A small image classifier, trained from scratch: 11.8M parameters, 149.8 epochs.
Rows from block 7, named by matrix and row number. Rows with one number belong to one attention dimension. Each number is 50 + 12 x the weight over the matrix's rms, rounded and kept within 0 to 99. All counts start at 0.
# v: attention query, key and value (stacked) (model.blocks.7.attn.qkv.weight, 1152x384, the v third), inputs 0-76
# proj: attention output (model.blocks.7.attn.proj.weight, 384x384, transposed), outputs 0-76
v.138:54 48 35 32 53 37 31 36 56 55 36 45 17 58 49 51 31 30 62 61 40 46 49 45 62 55 49 51 49 53 63 32 37 61 50 46 47 46 39 53 58 65 35 45 57 52 46 22 52 51 70 60 33 56 57 66 55 54 53 35 31 51 64 44 37 50 61 63 50 65 34 80 51 44 49 76 45
v.139:38 59 40 42 53 27 40 39 59 58 42 52 28 57 57 42 50 79 39 56 13 64 48 31 63 55 63 66 30 53 52 37 31 50 45 58 44 45 49 48 62 29 42 58 63 48 58 40 71 51 47 38 29 55 53 50 38 59 32 31 61 40 73 37 47 57 60 35 66 64 44 85 56 26 73 64 46
v.140:72 34 56 43 37 64 44 52 43 65 46 31 55 58 43 55 64 66 33 62 78 59 67 50 33 44 43 48 51 35 53 45 16 37 52 48 68 26 63 50 35 56 48 46 54 70 79 45 71 58 55 35 44 44 61 67 39 53 51 62 54 50 65 60 75 47 59 57 50 58 47 42 29 47 49 45 49
v.141:42 66 37 43 53 28 38 46 36 50 42 47 65 45 45 77 32 32 43 60 45 52 44 63 56 62 44 49 63 51 49 79 38 44 58 56 39 49 68 61 32 73 61 53 75 62 51 63 24 56 54 57 26 47 50 57 48 55 34 49 44 40 40 59 41 64 40 40 23 68 67 77 60 56 47 56 35
v.142:49 39 49 59 55 40 37 52 54 43 52 44 50 54 55 36 55 81 33 49 47 42 28 53 49 46 48 54 51 49 49 39 40 66 48 44 35 63 55 41 56 26 50 43 49 53 51 53 36 69 38 39 57 39 35 58 60 62 52 46 60 58 47 58 44 45 53 46 53 46 48 42 64 70 53 54 52
v.143:36 35 62 44 62 47 63 49 52 44 47 58 72 46 60 40 48 47 56 49 50 59 60 53 45 41 22 49 39 55 55 47 42 79 52 54 38 66 74 80 64 44 48 47 61 51 56 53 45 39 38 62 56 65 36 42 33 43 45 55 39 25 72 31 32 31 38 42 52 74 75 51 60 46 49 63 53
v.144:42 64 46 67 61 44 37 70 65 57 46 45 36 61 77 39 41 42 51 45 29 38 24 27 65 43 36 50 51 55 59 44 52 68 45 59 48 48 62 56 71 63 42 47 40 66 54 67 43 39 44 40 60 41 52 75 46 48 50 44 49 50 45 58 44 54 57 42 56 43 57 55 63 65 23 39 61
v.145:40 17 32 50 54 69 30 66 36 62 52 31 45 59 33 38 24 51 42 62 53 57 50 45 42 36 68 42 46 41 51 76 32 45 47 54 42 40 09 64 48 47 47 60 65 64 72 41 38 44 53 32 56 66 36 47 57 56 59 30 41 69 49 51 70 62 60 58 60 66 48 49 48 45 25 38 50
v.146:36 65 53 45 49 52 51 48 45 65 63 48 45 39 47 63 64 46 28 54 56 57 55 47 65 37 37 40 32 44 41 60 45 39 22 49 36 60 50 51 50 43 60 62 56 61 61 41 50 48 61 33 56 55 55 44 56 41 52 41 34 41 49 60 58 35 43 27 60 48 41 58 34 38 44 47 44
v.147:45 65 56 36 76 65 47 21 55 64 49 72 47 55 50 29 58 56 79 38 55 53 41 61 60 60 14 49 63 50 70 61 60 59 62 55 41 42 54 46 39 46 52 62 30 37 61 49 36 61 41 54 51 42 55 53 67 50 50 53 67 54 52 52 40 56 29 35 57 41 47 49 55 49 40 52 35
v.148:63 80 37 50 52 54 63 59 19 62 50 45 03 46 44 51 46 49 51 67 41 42 57 56 51 47 56 43 50 48 50 40 45 54 46 53 60 53 73 62 55 47 57 63 45 54 62 47 59 46 59 63 35 33 34 48 53 40 50 35 40 48 43 49 54 49 31 42 32 55 45 42 59 44 57 59 42
v.149:39 58 56 59 45 46 33 61 58 49 60 43 46 88 56 56 57 52 46 34 39 16 45 37 55 55 56 62 65 32 45 29 44 67 62 55 60 60 56 51 69 42 45 51 50 35 55 29 63 43 42 51 71 32 46 59 47 56 51 37 35 51 41 29 52 40 60 39 68 55 69 40 62 62 60 54 54
v.150:50 52 60 53 60 51 62 58 41 54 50 46 52 26 45 57 66 25 51 41 46 45 31 62 60 47 35 49 54 46 58 74 37 36 51 75 53 63 34 18 59 52 62 55 65 53 53 56 40 47 52 66 35 53 61 47 38 72 40 42 43 64 63 70 52 36 65 51 38 53 47 35 35 47 51 48 49
v.151:58 24 52 56 53 32 64 49 52 58 52 44 48 56 52 27 44 37 28 48 44 54 52 36 56 43 47 60 52 39 65 57 57 62 46 37 55 63 45 45 36 57 58 57 62 36 55 52 46 25 30 48 39 59 50 33 44 36 48 46 50 60 49 53 27 31 48 56 65 40 53 64 55 36 58 41 59
v.152:58 48 30 59 57 44 59 52 56 39 19 66 49 63 53 60 39 66 45 64 26 63 32 56 76 40 47 38 41 40 55 34 43 44 56 54 36 43 37 44 68 25 45 55 55 65 48 40 32 49 57 46 45 44 44 63 54 49 57 60 36 40 48 36 41 44 54 53 65 48 40 80 18 39 37 53 36
v.153:29 48 47 36 62 38 82 60 39 55 33 55 55 40 46 43 41 53 36 46 36 68 40 32 46 53 48 52 54 71 58 45 55 58 42 52 15 37 57 50 69 35 62 47 45 57 43 67 30 48 51 34 64 63 33 04 51 29 66 60 41 41 37 44 56 51 31 66 67 46 64 67 41 29 38 30 31
v.154:37 35 48 45 48 43 44 48 46 49 53 52 80 46 56 61 68 36 55 57 61 60 49 28 58 72 42 42 36 60 62 57 35 65 53 44 68 58 44 53 43 38 35 78 50 44 41 55 40 45 36 32 47 56 50 47 44 33 68 64 48 37 57 63 64 51 40 71 54 51 45 51 58 75 56 47 39
v.155:40 64 47 50 60 43 35 61 50 40 66 61 39 50 51 58 68 42 62 59 33 65 47 53 57 51 47 59 58 53 54 54 52 63 36 38 51 38 43 32 54 48 29 57 41 62 50 49 56 40 45 55 58 60 41 42 83 50 61 62 41 36 54 29 59 30 43 52 76 56 65 52 44 47 53 50 72
v.156:66 59 60 31 38 42 54 49 28 43 39 61 47 60 64 54 41 41 65 42 48 46 45 55 54 42 38 46 45 61 45 31 43 60 39 54 47 42 47 68 46 68 59 51 47 71 30 55 55 41 55 55 38 37 58 40 56 52 48 52 45 50 32 58 34 58 57 42 28 48 53 55 47 47 59 50 33
v.157:57 56 51 35 59 42 40 53 51 35 58 48 53 68 53 49 42 42 52 47 37 64 44 66 72 43 51 50 58 59 39 79 52 55 59 65 43 69 60 51 52 77 42 41 27 47 54 62 24 62 59 39 50 44 57 56 33 62 32 49 48 64 55 51 43 58 32 53 39 40 42 46 59 75 42 50 56
v.158:39 38 46 54 44 60 35 55 50 37 44 58 55 45 59 48 59 42 56 63 55 61 58 45 32 65 59 44 63 66 53 57 44 57 57 45 47 49 32 55 42 29 49 27 39 55 52 51 58 46 53 28 49 63 53 52 41 53 48 59 37 41 50 41 42 55 48 63 74 50 49 39 83 53 63 54 57
v.159:49 54 34 48 61 61 50 36 55 64 40 69 50 66 50 57 51 73 56 43 52 38 36 43 66 45 52 41 42 42 45 37 50 43 51 42 36 60 60 69 63 18 49 21 47 53 62 78 37 52 59 30 41 21 69 28 50 50 31 56 25 52 70 45 42 46 56 73 41 51 63 74 37 64 51 43 33
v.160:43 53 58 62 42 44 70 36 39 30 46 55 40 57 46 40 45 49 65 55 60 51 68 34 36 41 52 36 35 50 50 53 56 44 51 32 25 51 52 39 68 51 58 37 52 53 44 56 62 65 46 51 48 50 53 49 55 48 32 50 76 46 51 48 58 50 75 33 44 53 36 40 46 35 85 52 42
v.161:56 46 76 60 41 55 60 57 68 38 47 51 54 47 37 68 31 45 58 47 45 32 54 44 48 51 73 43 37 63 62 52 59 49 50 62 45 44 60 55 55 50 53 59 45 37 48 50 43 60 39 37 21 74 48 61 44 53 68 67 40 56 51 34 52 68 49 27 56 68 49 54 31 45 36 44 47
v.162:47 36 60 55 52 69 50 37 43 43 63 54 64 46 67 58 61 48 54 70 50 50 59 54 55 38 60 35 66 37 66 62 44 42 74 53 46 56 56 51 52 49 73 57 53 47 48 41 48 67 50 51 57 60 38 47 38 49 50 48 32 47 63 44 47 41 85 39 59 65 39 37 57 48 28 47 58
v.163:62 44 53 32 54 54 59 67 48 53 44 45 41 58 41 49 74 41 47 45 36 29 33 60 49 39 46 46 62 43 57 69 53 58 37 43 59 50 57 72 47 64 56 61 55 28 52 53 48 33 56 39 74 52 45 69 52 50 51 55 33 57 54 43 52 48 29 30 58 44 39 56 52 33 69 44 44
v.164:65 63 50 35 67 63 47 50 37 57 56 56 23 46 49 51 65 55 50 28 51 59 41 65 52 37 54 68 63 27 30 40 33 58 47 56 63 33 35 43 57 33 56 33 53 44 45 43 41 33 32 77 41 41 46 50 33 43 39 44 56 47 62 48 45 47 43 72 66 60 60 42 66 50 58 68 47
v.165:60 61 60 36 43 45 46 57 43 50 50 42 41 53 43 42 60 48 35 40 41 46 22 46 45 44 68 52 51 35 40 47 35 45 73 35 46 56 48 40 38 43 53 53 63 56 54 70 55 50 56 44 39 49 54 51 35 68 53 70 33 60 56 37 40 45 72 34 56 79 51 31 47 34 52 61 47
v.166:75 46 42 38 43 55 41 45 70 42 44 35 36 51 53 47 58 54 34 42 72 50 49 63 49 46 65 50 32 35 57 43 29 51 44 44 55 63 61 62 55 59 44 40 56 55 54 37 62 47 51 57 39 69 28 32 56 62 52 48 57 74 82 62 49 37 41 58 50 54 60 36 44 49 51 55 72
v.167:62 63 40 69 61 57 70 29 32 49 48 53 43 58 69 53 56 61 55 52 69 53 49 69 55 75 47 36 45 86 45 43 55 58 35 46 31 07 58 50 62 22 50 38 66 51 52 35 56 61 61 58 49 34 62 33 58 40 48 52 48 16 53 64 78 37 66 39 75 52 48 43 58 62 53 49 46
v.168:70 50 56 74 61 62 42 64 54 50 54 48 49 24 86 57 40 45 48 68 85 61 47 50 50 49 61 61 53 48 43 33 57 52 62 38 41 32 62 33 55 47 36 55 69 42 51 70 50 47 48 76 61 32 39 49 52 60 42 45 59 23 60 56 44 30 53 59 29 58 77 54 60 64 50 60 47
v.169:56 45 46 45 36 34 48 52 84 31 50 60 50 33 74 70 55 44 54 50 66 54 31 66 31 68 34 86 24 60 47 52 48 59 42 43 45 43 48 50 66 50 47 47 55 47 43 56 58 41 35 55 48 47 31 41 29 52 40 39 51 56 59 54 36 64 43 55 46 47 44 45 43 45 50 60 56
v.170:35 37 39 34 50 41 62 43 37 39 43 32 68 46 23 31 33 68 43 38 39 40 49 45 47 33 26 62 71 25 38 49 34 77 50 43 65 53 34 52 77 54 56 65 56 47 40 59 36 52 66 45 29 32 47 54 60 47 46 35 46 50 73 37 39 28 54 41 52 54 41 37 46 47 56 56 42
v.171:44 52 68 46 36 45 41 46 66 49 56 59 42 66 55 49 33 29 39 68 27 51 60 61 35 44 14 33 46 39 48 44 32 27 55 42 57 50 52 63 54 28 53 44 57 51 39 42 66 82 46 42 70 50 39 27 58 68 51 71 67 48 54 52 34 37 71 65 55 55 38 61 43 43 40 45 70
v.172:61 69 43 60 67 42 44 67 64 60 29 41 56 36 47 54 36 51 60 64 34 51 67 44 59 48 47 61 56 53 46 45 51 55 49 47 45 59 49 46 40 29 51 54 43 36 45 40 33 54 55 50 43 43 65 60 64 36 55 65 37 35 38 43 52 48 50 42 59 34 36 55 32 67 54 45 31
v.173:49 52 65 32 41 35 64 54 60 51 53 51 31 70 41 65 40 48 41 60 46 38 40 64 37 44 41 35 54 85 44 43 50 68 57 34 29 46 62 53 37 47 39 46 40 43 32 14 44 56 42 64 52 26 64 60 64 40 52 48 54 43 63 40 60 52 47 30 27 72 46 33 59 35 61 34 31
v.174:38 48 66 53 41 39 63 47 38 20 67 55 59 64 60 23 54 46 56 40 39 44 45 34 47 59 49 29 50 34 52 26 21 49 62 56 63 66 61 54 60 26 48 71 55 35 40 47 34 39 39 58 70 43 61 45 44 55 47 67 41 28 71 39 48 44 67 42 69 50 50 57 42 59 35 30 61
v.175:42 49 63 50 33 50 48 43 43 73 25 50 63 57 45 52 35 55 57 54 58 75 49 40 67 59 29 50 73 50 65 39 54 74 49 48 36 36 28 70 47 59 33 59 64 47 59 36 51 50 14 54 53 33 51 43 53 36 40 42 23 31 69 59 51 34 64 55 48 54 44 52 58 56 38 65 31
v.176:46 42 40 37 42 38 70 25 60 64 61 31 65 60 55 51 65 52 40 43 46 50 57 76 49 64 69 55 35 66 40 57 50 48 48 42 39 48 65 60 26 45 29 73 41 46 38 42 73 58 55 45 33 61 70 39 39 48 55 55 57 40 51 47 76 55 45 68 49 44 47 65 42 42 52 44 65
v.177:49 46 67 30 52 64 48 47 54 38 51 42 70 51 37 44 46 48 52 51 68 50 44 52 54 82 40 45 42 46 46 33 29 39 47 40 53 41 40 59 47 64 59 42 66 35 51 44 52 29 54 57 57 70 34 32 51 50 58 63 37 50 34 50 28 45 66 47 59 60 37 59 45 25 56 61 35
v.178:60 36 47 35 78 27 30 54 46 59 41 43 56 40 67 24 65 45 37 39 49 37 33 69 65 49 57 50 54 40 53 61 53 67 39 61 67 51 44 59 55 68 43 46 55 61 24 49 63 42 56 56 25 59 49 35 52 34 47 45 48 51 42 50 54 68 42 24 45 36 47 63 44 47 48 69 45
v.179:58 64 70 60 52 43 61 43 66 10 26 52 75 54 41 42 44 54 50 77 65 74 74 59 36 47 57 56 54 36 49 40 41 46 49 38 57 61 56 61 75 36 47 51 61 63 48 47 43 41 30 63 69 58 37 39 32 50 43 70 32 33 81 68 23 43 34 62 16 51 64 43 57 62 36 63 52
v.180:58 33 56 50 75 49 38 54 55 49 68 48 48 47 72 73 44 59 52 69 49 52 39 48 52 35 32 37 44 48 46 38 58 42 41 53 43 65 62 42 58 48 47 54 32 45 23 58 45 51 47 57 34 37 63 51 63 56 40 35 59 50 52 33 43 60 52 59 55 64 37 57 36 52 49 55 59
v.181:70 67 46 30 75 35 54 39 75 55 61 52 37 29 60 57 59 32 76 35 58 67 54 29 31 51 61 43 65 62 45 51 45 47 35 63 36 63 48 51 30 48 45 48 76 80 55 50 49 69 63 74 42 49 70 64 51 59 63 37 61 35 65 60 58 57 36 50 57 53 65 34 28 34 77 59 58
proj.138:54 50 77 59 49 49 48 52 33 45 66 49 64 52 33 63 53 47 55 50 28 55 41 39 45 21 56 65 68 31 65 58 43 49 25 64 34 50 59 47 43 56 61 47 37 63 68 56 49 42 48 39 68 63 51 47 48 45 64 55 45 40 44 77 45 47 49 34 57 35 58 48 76 56 65 42 53
proj.139:40 43 49 48 42 69 40 64 35 52 52 38 69 60 48 45 51 51 37 47 40 36 36 62 54 17 42 48 45 60 65 42 40 58 39 41 63 66 69 52 62 45 61 37 45 48 73 55 53 57 43 57 83 41 56 72 56 44 48 44 49 52 30 68 45 33 57 62 34 36 58 49 48 62 43 42 45
proj.140:52 57 56 63 60 56 44 54 45 24 45 55 63 52 50 39 54 41 53 37 41 40 45 53 78 64 64 59 60 64 39 53 51 51 44 75 30 56 45 57 46 31 50 48 47 69 41 45 31 54 57 37 55 47 50 53 39 58 26 48 36 48 63 54 41 46 47 50 62 37 57 54 49 56 42 43 66
proj.141:50 71 79 52 55 56 29 21 42 46 50 48 44 59 44 50 50 72 35 46 32 54 51 56 81 27 59 44 46 48 47 64 59 42 56 79 62 58 53 48 68 58 71 45 51 39 56 56 62 38 31 54 62 56 67 29 50 42 36 46 41 31 52 53 52 07 56 47 54 41 52 30 50 34 38 58 49
proj.142:63 56 45 58 36 37 49 52 77 53 38 70 42 26 52 35 41 31 49 40 54 55 57 57 50 72 36 54 45 60 46 49 49 53 59 52 50 40 58 52 57 48 58 75 37 38 38 52 61 41 49 60 42 69 50 55 56 58 56 26 51 49 42 28 56 45 43 66 28 78 47 52 42 45 52 44 50
proj.143:65 35 43 63 46 52 48 55 38 57 66 54 57 49 50 71 64 62 64 50 54 53 42 24 69 51 72 36 45 49 47 46 55 39 38 53 62 38 42 35 39 50 55 61 51 35 55 49 61 61 54 38 71 44 49 54 43 42 44 38 56 50 31 64 57 61 56 54 67 25 38 54 48 51 48 51 45
proj.144:59 43 59 57 52 47 45 40 44 66 57 45 58 67 40 50 45 54 45 61 49 40 55 50 54 47 59 60 48 41 55 50 51 46 35 54 41 57 41 45 45 42 46 47 61 53 68 43 80 61 68 51 55 57 33 38 42 37 58 50 48 59 53 41 42 36 52 47 49 44 32 53 52 38 88 59 42
proj.145:74 57 60 69 41 50 42 31 38 43 50 59 54 45 41 56 63 55 60 32 47 40 43 38 42 39 43 56 60 42 39 60 54 42 48 77 37 57 56 41 48 75 53 40 71 59 42 48 82 55 61 52 42 54 66 52 24 48 57 43 42 53 40 42 48 47 35 39 37 42 54 49 17 43 66 52 59
proj.146:44 35 52 51 57 62 55 49 29 40 46 46 45 55 49 60 61 70 67 58 61 30 42 36 42 41 54 60 61 73 51 49 45 50 46 54 37 40 43 47 46 52 36 38 41 65 45 38 65 50 38 49 44 51 52 64 63 68 70 48 59 58 40 41 53 53 55 79 41 53 58 46 47 45 62 52 70
proj.147:50 42 46 50 67 60 28 53 49 56 65 43 53 52 36 74 54 36 53 35 57 47 48 50 55 54 35 49 49 51 51 52 63 44 63 54 61 48 34 43 56 46 40 29 54 52 41 57 59 46 60 26 50 39 32 43 29 47 56 53 35 37 75 49 40 50 69 47 67 32 61 54 39 61 35 49 66
proj.148:50 42 46 49 71 35 51 46 64 69 86 64 61 55 25 54 40 48 51 30 58 26 37 43 42 61 44 84 49 53 66 66 64 47 58 17 43 43 36 49 45 62 36 57 62 58 43 65 42 48 44 62 36 43 60 53 52 60 43 40 76 70 50 54 56 46 36 44 59 30 44 71 38 51 56 57 32
proj.149:85 50 40 61 57 43 51 52 52 46 47 53 50 68 46 45 36 45 39 78 32 69 56 49 65 46 31 47 51 47 46 59 63 48 48 42 55 50 55 44 38 72 56 57 30 56 35 65 38 47 59 57 58 74 41 48 45 50 46 56 64 46 50 51 33 74 15 59 33 44 37 64 56 43 48 59 45
proj.150:55 61 67 48 28 55 52 44 50 58 48 56 57 74 48 40 66 74 45 58 67 43 46 57 43 77 69 43 48 57 36 46 39 55 50 53 39 35 36 45 47 53 69 43 41 46 37 51 48 62 49 51 45 55 60 61 58 55 57 31 48 44 62 41 57 67 58 57 62 64 51 39 55 49 62 49 55
proj.151:49 54 42 39 46 63 41 44 45 26 59 41 45 60 48 57 69 38 53 50 59 56 67 25 25 40 58 50 43 48 46 41 36 38 57 48 52 46 56 54 83 48 47 57 31 35 29 49 53 57 43 63 62 54 47 34 49 54 38 52 39 34 47 37 63 48 53 63 58 51 30 45 34 52 52 54 28
proj.152:45 50 38 32 46 47 51 41 58 75 55 41 75 58 37 59 40 34 64 47 56 29 50 40 33 49 61 68 58 54 54 43 49 47 56 41 46 65 42 68 47 38 47 56 63 54 69 40 77 42 51 57 42 71 44 50 57 54 49 43 50 67 58 58 65 50 31 50 41 42 71 49 57 52 68 39 34
proj.153:58 38 35 60 53 63 31 39 69 56 49 49 40 49 53 48 46 44 56 49 41 43 54 44 50 63 64 54 37 48 33 48 41 44 39 24 58 67 36 46 46 31 60 38 60 44 54 47 61 17 50 71 33 50 46 58 33 48 46 43 44 64 51 38 54 33 79 48 23 30 32 50 34 55 48 61 36
proj.154:43 67 53 38 64 40 65 39 56 49 31 53 40 49 45 59 49 47 47 57 51 56 34 47 51 43 59 44 40 56 46 54 57 41 23 47 51 53 41 65 62 59 68 53 34 34 78 42 46 42 46 65 46 52 54 32 58 49 32 36 37 57 36 35 60 41 57 41 48 35 49 65 43 50 53 57 54
proj.155:63 49 38 43 54 44 62 43 27 43 49 52 37 44 49 46 61 34 41 43 72 72 41 42 56 36 20 55 49 66 54 52 33 51 66 39 63 53 41 60 40 43 55 49 61 48 67 50 36 57 51 50 63 37 77 46 53 42 61 47 53 64 69 54 56 45 45 72 39 37 51 45 54 46 58 54 28
proj.156:25 53 58 54 53 48 42 55 74 61 50 45 46 64 45 36 43 45 25 67 37 51 61 72 58 66 63 45 55 68 41 65 71 54 58 52 57 60 61 50 36 32 57 45 51 44 46 50 35 54 54 21 55 61 50 52 55 43 58 27 55 61 71 67 68 37 55 60 49 67 66 51 70 45 49 39 65
proj.157:57 37 50 40 42 53 36 45 53 70 45 34 48 52 36 38 49 43 44 63 52 29 57 64 37 38 60 40 42 50 60 44 57 49 30 49 50 31 42 45 47 65 53 53 62 51 45 58 44 44 45 47 44 49 61 28 48 62 61 60 56 43 41 59 55 57 39 40 51 62 69 57 47 54 55 35 58
proj.158:61 51 59 42 67 50 61 71 62 53 55 35 56 52 47 48 43 37 46 33 60 50 55 42 50 40 51 37 55 43 42 43 33 35 51 64 47 44 35 44 59 67 47 42 56 51 65 37 58 53 48 40 38 50 56 22 48 54 45 37 39 62 29 54 62 59 41 60 53 33 44 49 48 51 62 46 49
proj.159:60 38 60 56 38 44 63 37 53 51 39 45 57 35 63 49 41 47 39 31 49 79 46 39 41 57 34 52 56 54 51 53 58 63 37 42 40 42 58 45 30 43 47 67 45 59 53 40 50 33 49 55 69 58 35 44 50 52 64 39 66 40 70 50 45 46 61 61 48 53 55 66 54 49 35 46 64
proj.160:65 20 53 29 29 57 51 46 44 48 79 39 60 48 54 65 51 60 38 25 32 63 65 53 51 44 59 62 64 62 54 33 32 48 57 62 53 53 60 63 42 46 73 61 51 49 77 61 64 60 36 43 34 41 46 49 34 61 59 48 42 58 58 59 58 56 36 56 79 40 53 54 65 36 40 43 57
proj.161:45 51 38 58 46 49 35 53 43 48 49 44 46 63 55 47 63 48 40 53 49 50 48 42 47 58 31 55 62 46 44 56 51 60 44 19 46 63 58 42 45 43 49 50 51 63 43 49 62 49 58 50 38 35 35 38 57 70 42 43 46 59 50 68 65 47 65 63 63 34 30 58 72 57 51 46 46
proj.162:60 48 59 42 40 39 56 45 46 37 45 29 34 40 47 47 56 63 48 59 43 53 51 39 24 66 51 59 60 54 54 12 77 49 59 44 65 70 55 75 56 54 52 48 59 59 64 49 52 55 62 71 52 67 37 41 60 47 42 49 55 60 32 49 60 41 51 64 44 64 60 61 31 43 72 53 60
proj.163:75 70 40 35 51 47 54 50 41 49 34 55 19 53 62 62 53 58 49 41 55 48 28 46 45 59 31 45 39 52 48 48 31 23 70 51 43 36 54 51 61 68 44 47 41 47 50 53 39 54 44 57 33 37 61 62 56 61 53 64 70 29 50 38 68 44 54 47 35 28 47 57 35 48 30 36 58
proj.164:50 53 61 50 46 37 54 44 31 42 58 55 43 51 60 47 47 44 57 37 37 48 41 53 56 56 29 32 42 59 48 58 39 42 59 62 59 58 40 57 47 72 45 54 47 58 67 50 31 58 31 47 57 50 68 38 59 70 61 69 50 65 82 41 49 61 47 30 21 53 72 32 32 52 40 38 40
proj.165:65 29 17 44 47 29 61 50 56 34 52 54 46 43 71 36 56 46 40 59 67 45 62 52 60 70 39 69 54 50 39 65 41 50 38 31 57 60 51 28 89 58 71 79 48 47 59 56 21 21 60 52 30 33 57 47 53 48 62 40 53 72 40 81 59 81 51 65 39 18 62 61 50 52 48 51 57
proj.166:74 40 45 54 66 44 67 55 27 51 60 60 56 50 84 79 37 71 27 42 33 51 55 63 73 57 61 56 44 57 40 54 59 33 65 63 75 58 64 42 62 44 59 52 34 56 62 62 61 52 50 40 46 33 71 56 42 48 69 35 39 48 54 35 73 79 52 45 44 38 33 68 53 30 46 63 62
proj.167:57 23 27 45 57 64 44 39 58 60 53 59 50 47 58 41 49 49 65 30 39 50 47 65 41 48 74 59 62 32 43 28 49 30 51 60 78 56 69 61 62 59 19 53 48 73 57 43 61 54 39 47 42 55 24 43 50 45 47 61 32 68 77 48 58 39 47 40 47 65 72 76 27 61 51 69 54
proj.168:72 23 59 69 54 64 52 47 36 60 44 68 55 75 50 37 61 33 47 56 45 77 51 56 64 36 50 40 54 62 64 53 43 45 45 51 63 33 25 63 52 45 23 67 50 49 64 43 43 42 60 54 66 57 45 50 33 53 52 47 64 55 40 24 35 71 20 51 41 45 42 29 39 58 46 51 48
proj.169:54 56 47 51 51 65 21 60 31 50 34 30 70 63 51 53 63 35 46 42 50 66 56 57 50 63 47 28 59 53 50 44 55 44 53 39 68 54 56 47 42 34 31 57 50 77 46 53 45 51 47 39 43 49 58 46 48 66 67 55 53 46 53 29 42 73 48 39 43 51 49 48 46 38 49 42 58
proj.170:53 59 47 48 30 47 45 53 44 67 53 44 45 48 69 70 61 38 73 40 44 51 43 48 54 67 54 58 37 53 62 49 55 28 51 57 54 48 46 45 26 42 56 50 19 41 40 37 49 54 43 45 55 61 49 59 51 54 59 50 54 50 53 55 64 52 50 55 55 38 58 57 45 62 64 44 48
proj.171:52 47 46 47 49 41 51 52 41 35 29 41 34 43 46 35 54 56 45 33 56 35 37 45 56 60 75 68 48 53 37 40 68 42 46 27 59 52 48 42 55 47 57 56 34 68 78 43 57 50 60 40 46 61 21 54 45 23 48 37 54 54 23 65 49 55 52 29 38 45 49 53 45 23 48 35 54
proj.172:43 40 63 36 53 45 43 44 33 58 51 61 43 51 41 32 60 61 38 57 76 47 53 58 65 69 48 60 67 47 57 36 42 41 48 45 25 35 51 29 52 60 66 39 28 58 50 68 54 27 47 53 60 61 26 49 60 45 49 65 64 51 47 46 46 55 47 52 47 54 43 50 49 52 35 57 67
proj.173:54 44 11 53 57 73 34 31 39 52 54 58 58 63 44 46 47 40 54 40 51 68 59 52 30 39 70 49 30 47 35 51 40 46 63 58 48 36 60 49 37 53 53 44 53 52 68 63 54 52 58 27 29 63 44 41 35 64 34 54 43 48 37 42 64 67 63 52 48 35 79 38 64 43 68 50 42
proj.174:37 62 62 31 40 44 34 60 48 43 55 45 51 30 44 42 61 37 69 54 48 46 55 56 51 59 46 48 75 51 34 24 53 57 49 43 33 36 48 42 62 64 29 61 38 82 62 68 40 77 48 77 36 63 38 63 75 51 30 48 49 78 38 78 77 46 36 45 47 37 68 53 30 41 56 70 49
proj.175:37 23 50 34 66 65 39 49 43 43 49 31 67 76 50 44 37 51 57 52 37 42 57 41 59 36 72 66 43 58 41 45 33 31 46 51 62 57 65 44 43 49 44 45 49 41 59 49 54 55 60 33 51 46 52 38 51 47 39 47 58 45 55 41 53 44 68 31 39 44 53 54 65 48 60 39 36
proj.176:38 35 25 44 40 66 29 45 60 63 49 33 55 53 35 50 42 41 49 57 63 41 65 51 44 57 41 49 57 22 28 39 46 73 55 58 54 42 53 49 55 37 55 38 59 37 53 52 24 37 64 49 38 53 34 31 31 33 43 53 56 53 38 46 55 51 36 46 45 56 37 33 58 53 68 37 52
proj.177:72 30 54 54 37 54 38 66 63 32 59 50 37 74 67 49 49 57 47 47 30 56 71 46 39 45 69 63 49 59 76 47 60 70 53 21 72 52 55 66 50 35 38 54 55 61 44 64 62 65 61 43 33 42 68 41 52 57 45 38 53 62 53 54 67 79 48 64 55 34 48 53 51 39 34 49 41
proj.178:73 64 32 64 37 85 54 42 64 53 72 48 55 57 65 56 66 53 52 48 22 56 53 34 61 56 37 45 48 41 51 53 56 19 83 47 66 55 53 69 39 47 52 40 54 33 39 57 43 44 44 54 69 40 38 65 50 65 48 47 74 51 76 66 63 47 58 71 35 58 31 40 53 41 55 45 72
proj.179:40 53 57 47 24 52 55 66 49 66 49 43 53 59 70 40 63 52 61 59 48 40 40 54 62 57 39 51 54 52 41 51 71 68 62 54 60 69 43 58 59 56 38 35 38 82 59 37 56 38 55 46 46 61 66 39 50 70 36 62 49 46 39 56 34 52 46 39 37 72 50 54 67 49 43 55 54
proj.180:58 68 39 51 32 52 31 45 35 62 49 44 39 33 46 38 58 36 42 22 52 54 26 54 64 48 30 63 60 61 57 42 66 29 50 67 46 47 32 52 55 53 32 41 55 58 42 47 45 57 49 49 62 70 40 45 31 34 53 56 71 51 57 59 45 25 44 22 48 49 62 38 56 40 73 34 45
proj.181:50 50 65 52 44 43 59 17 43 59 47 41 62 43 48 39 63 56 59 38 30 41 48 98 59 52 43 62 49 47 32 51 45 60 52 46 67 54 45 61 80 49 50 61 50 42 50 80 56 51 54 36 47 66 43 40 49 54 59 30 70 56 43 48 12 54 44 61 55 49 48 42 75 57 50 29 42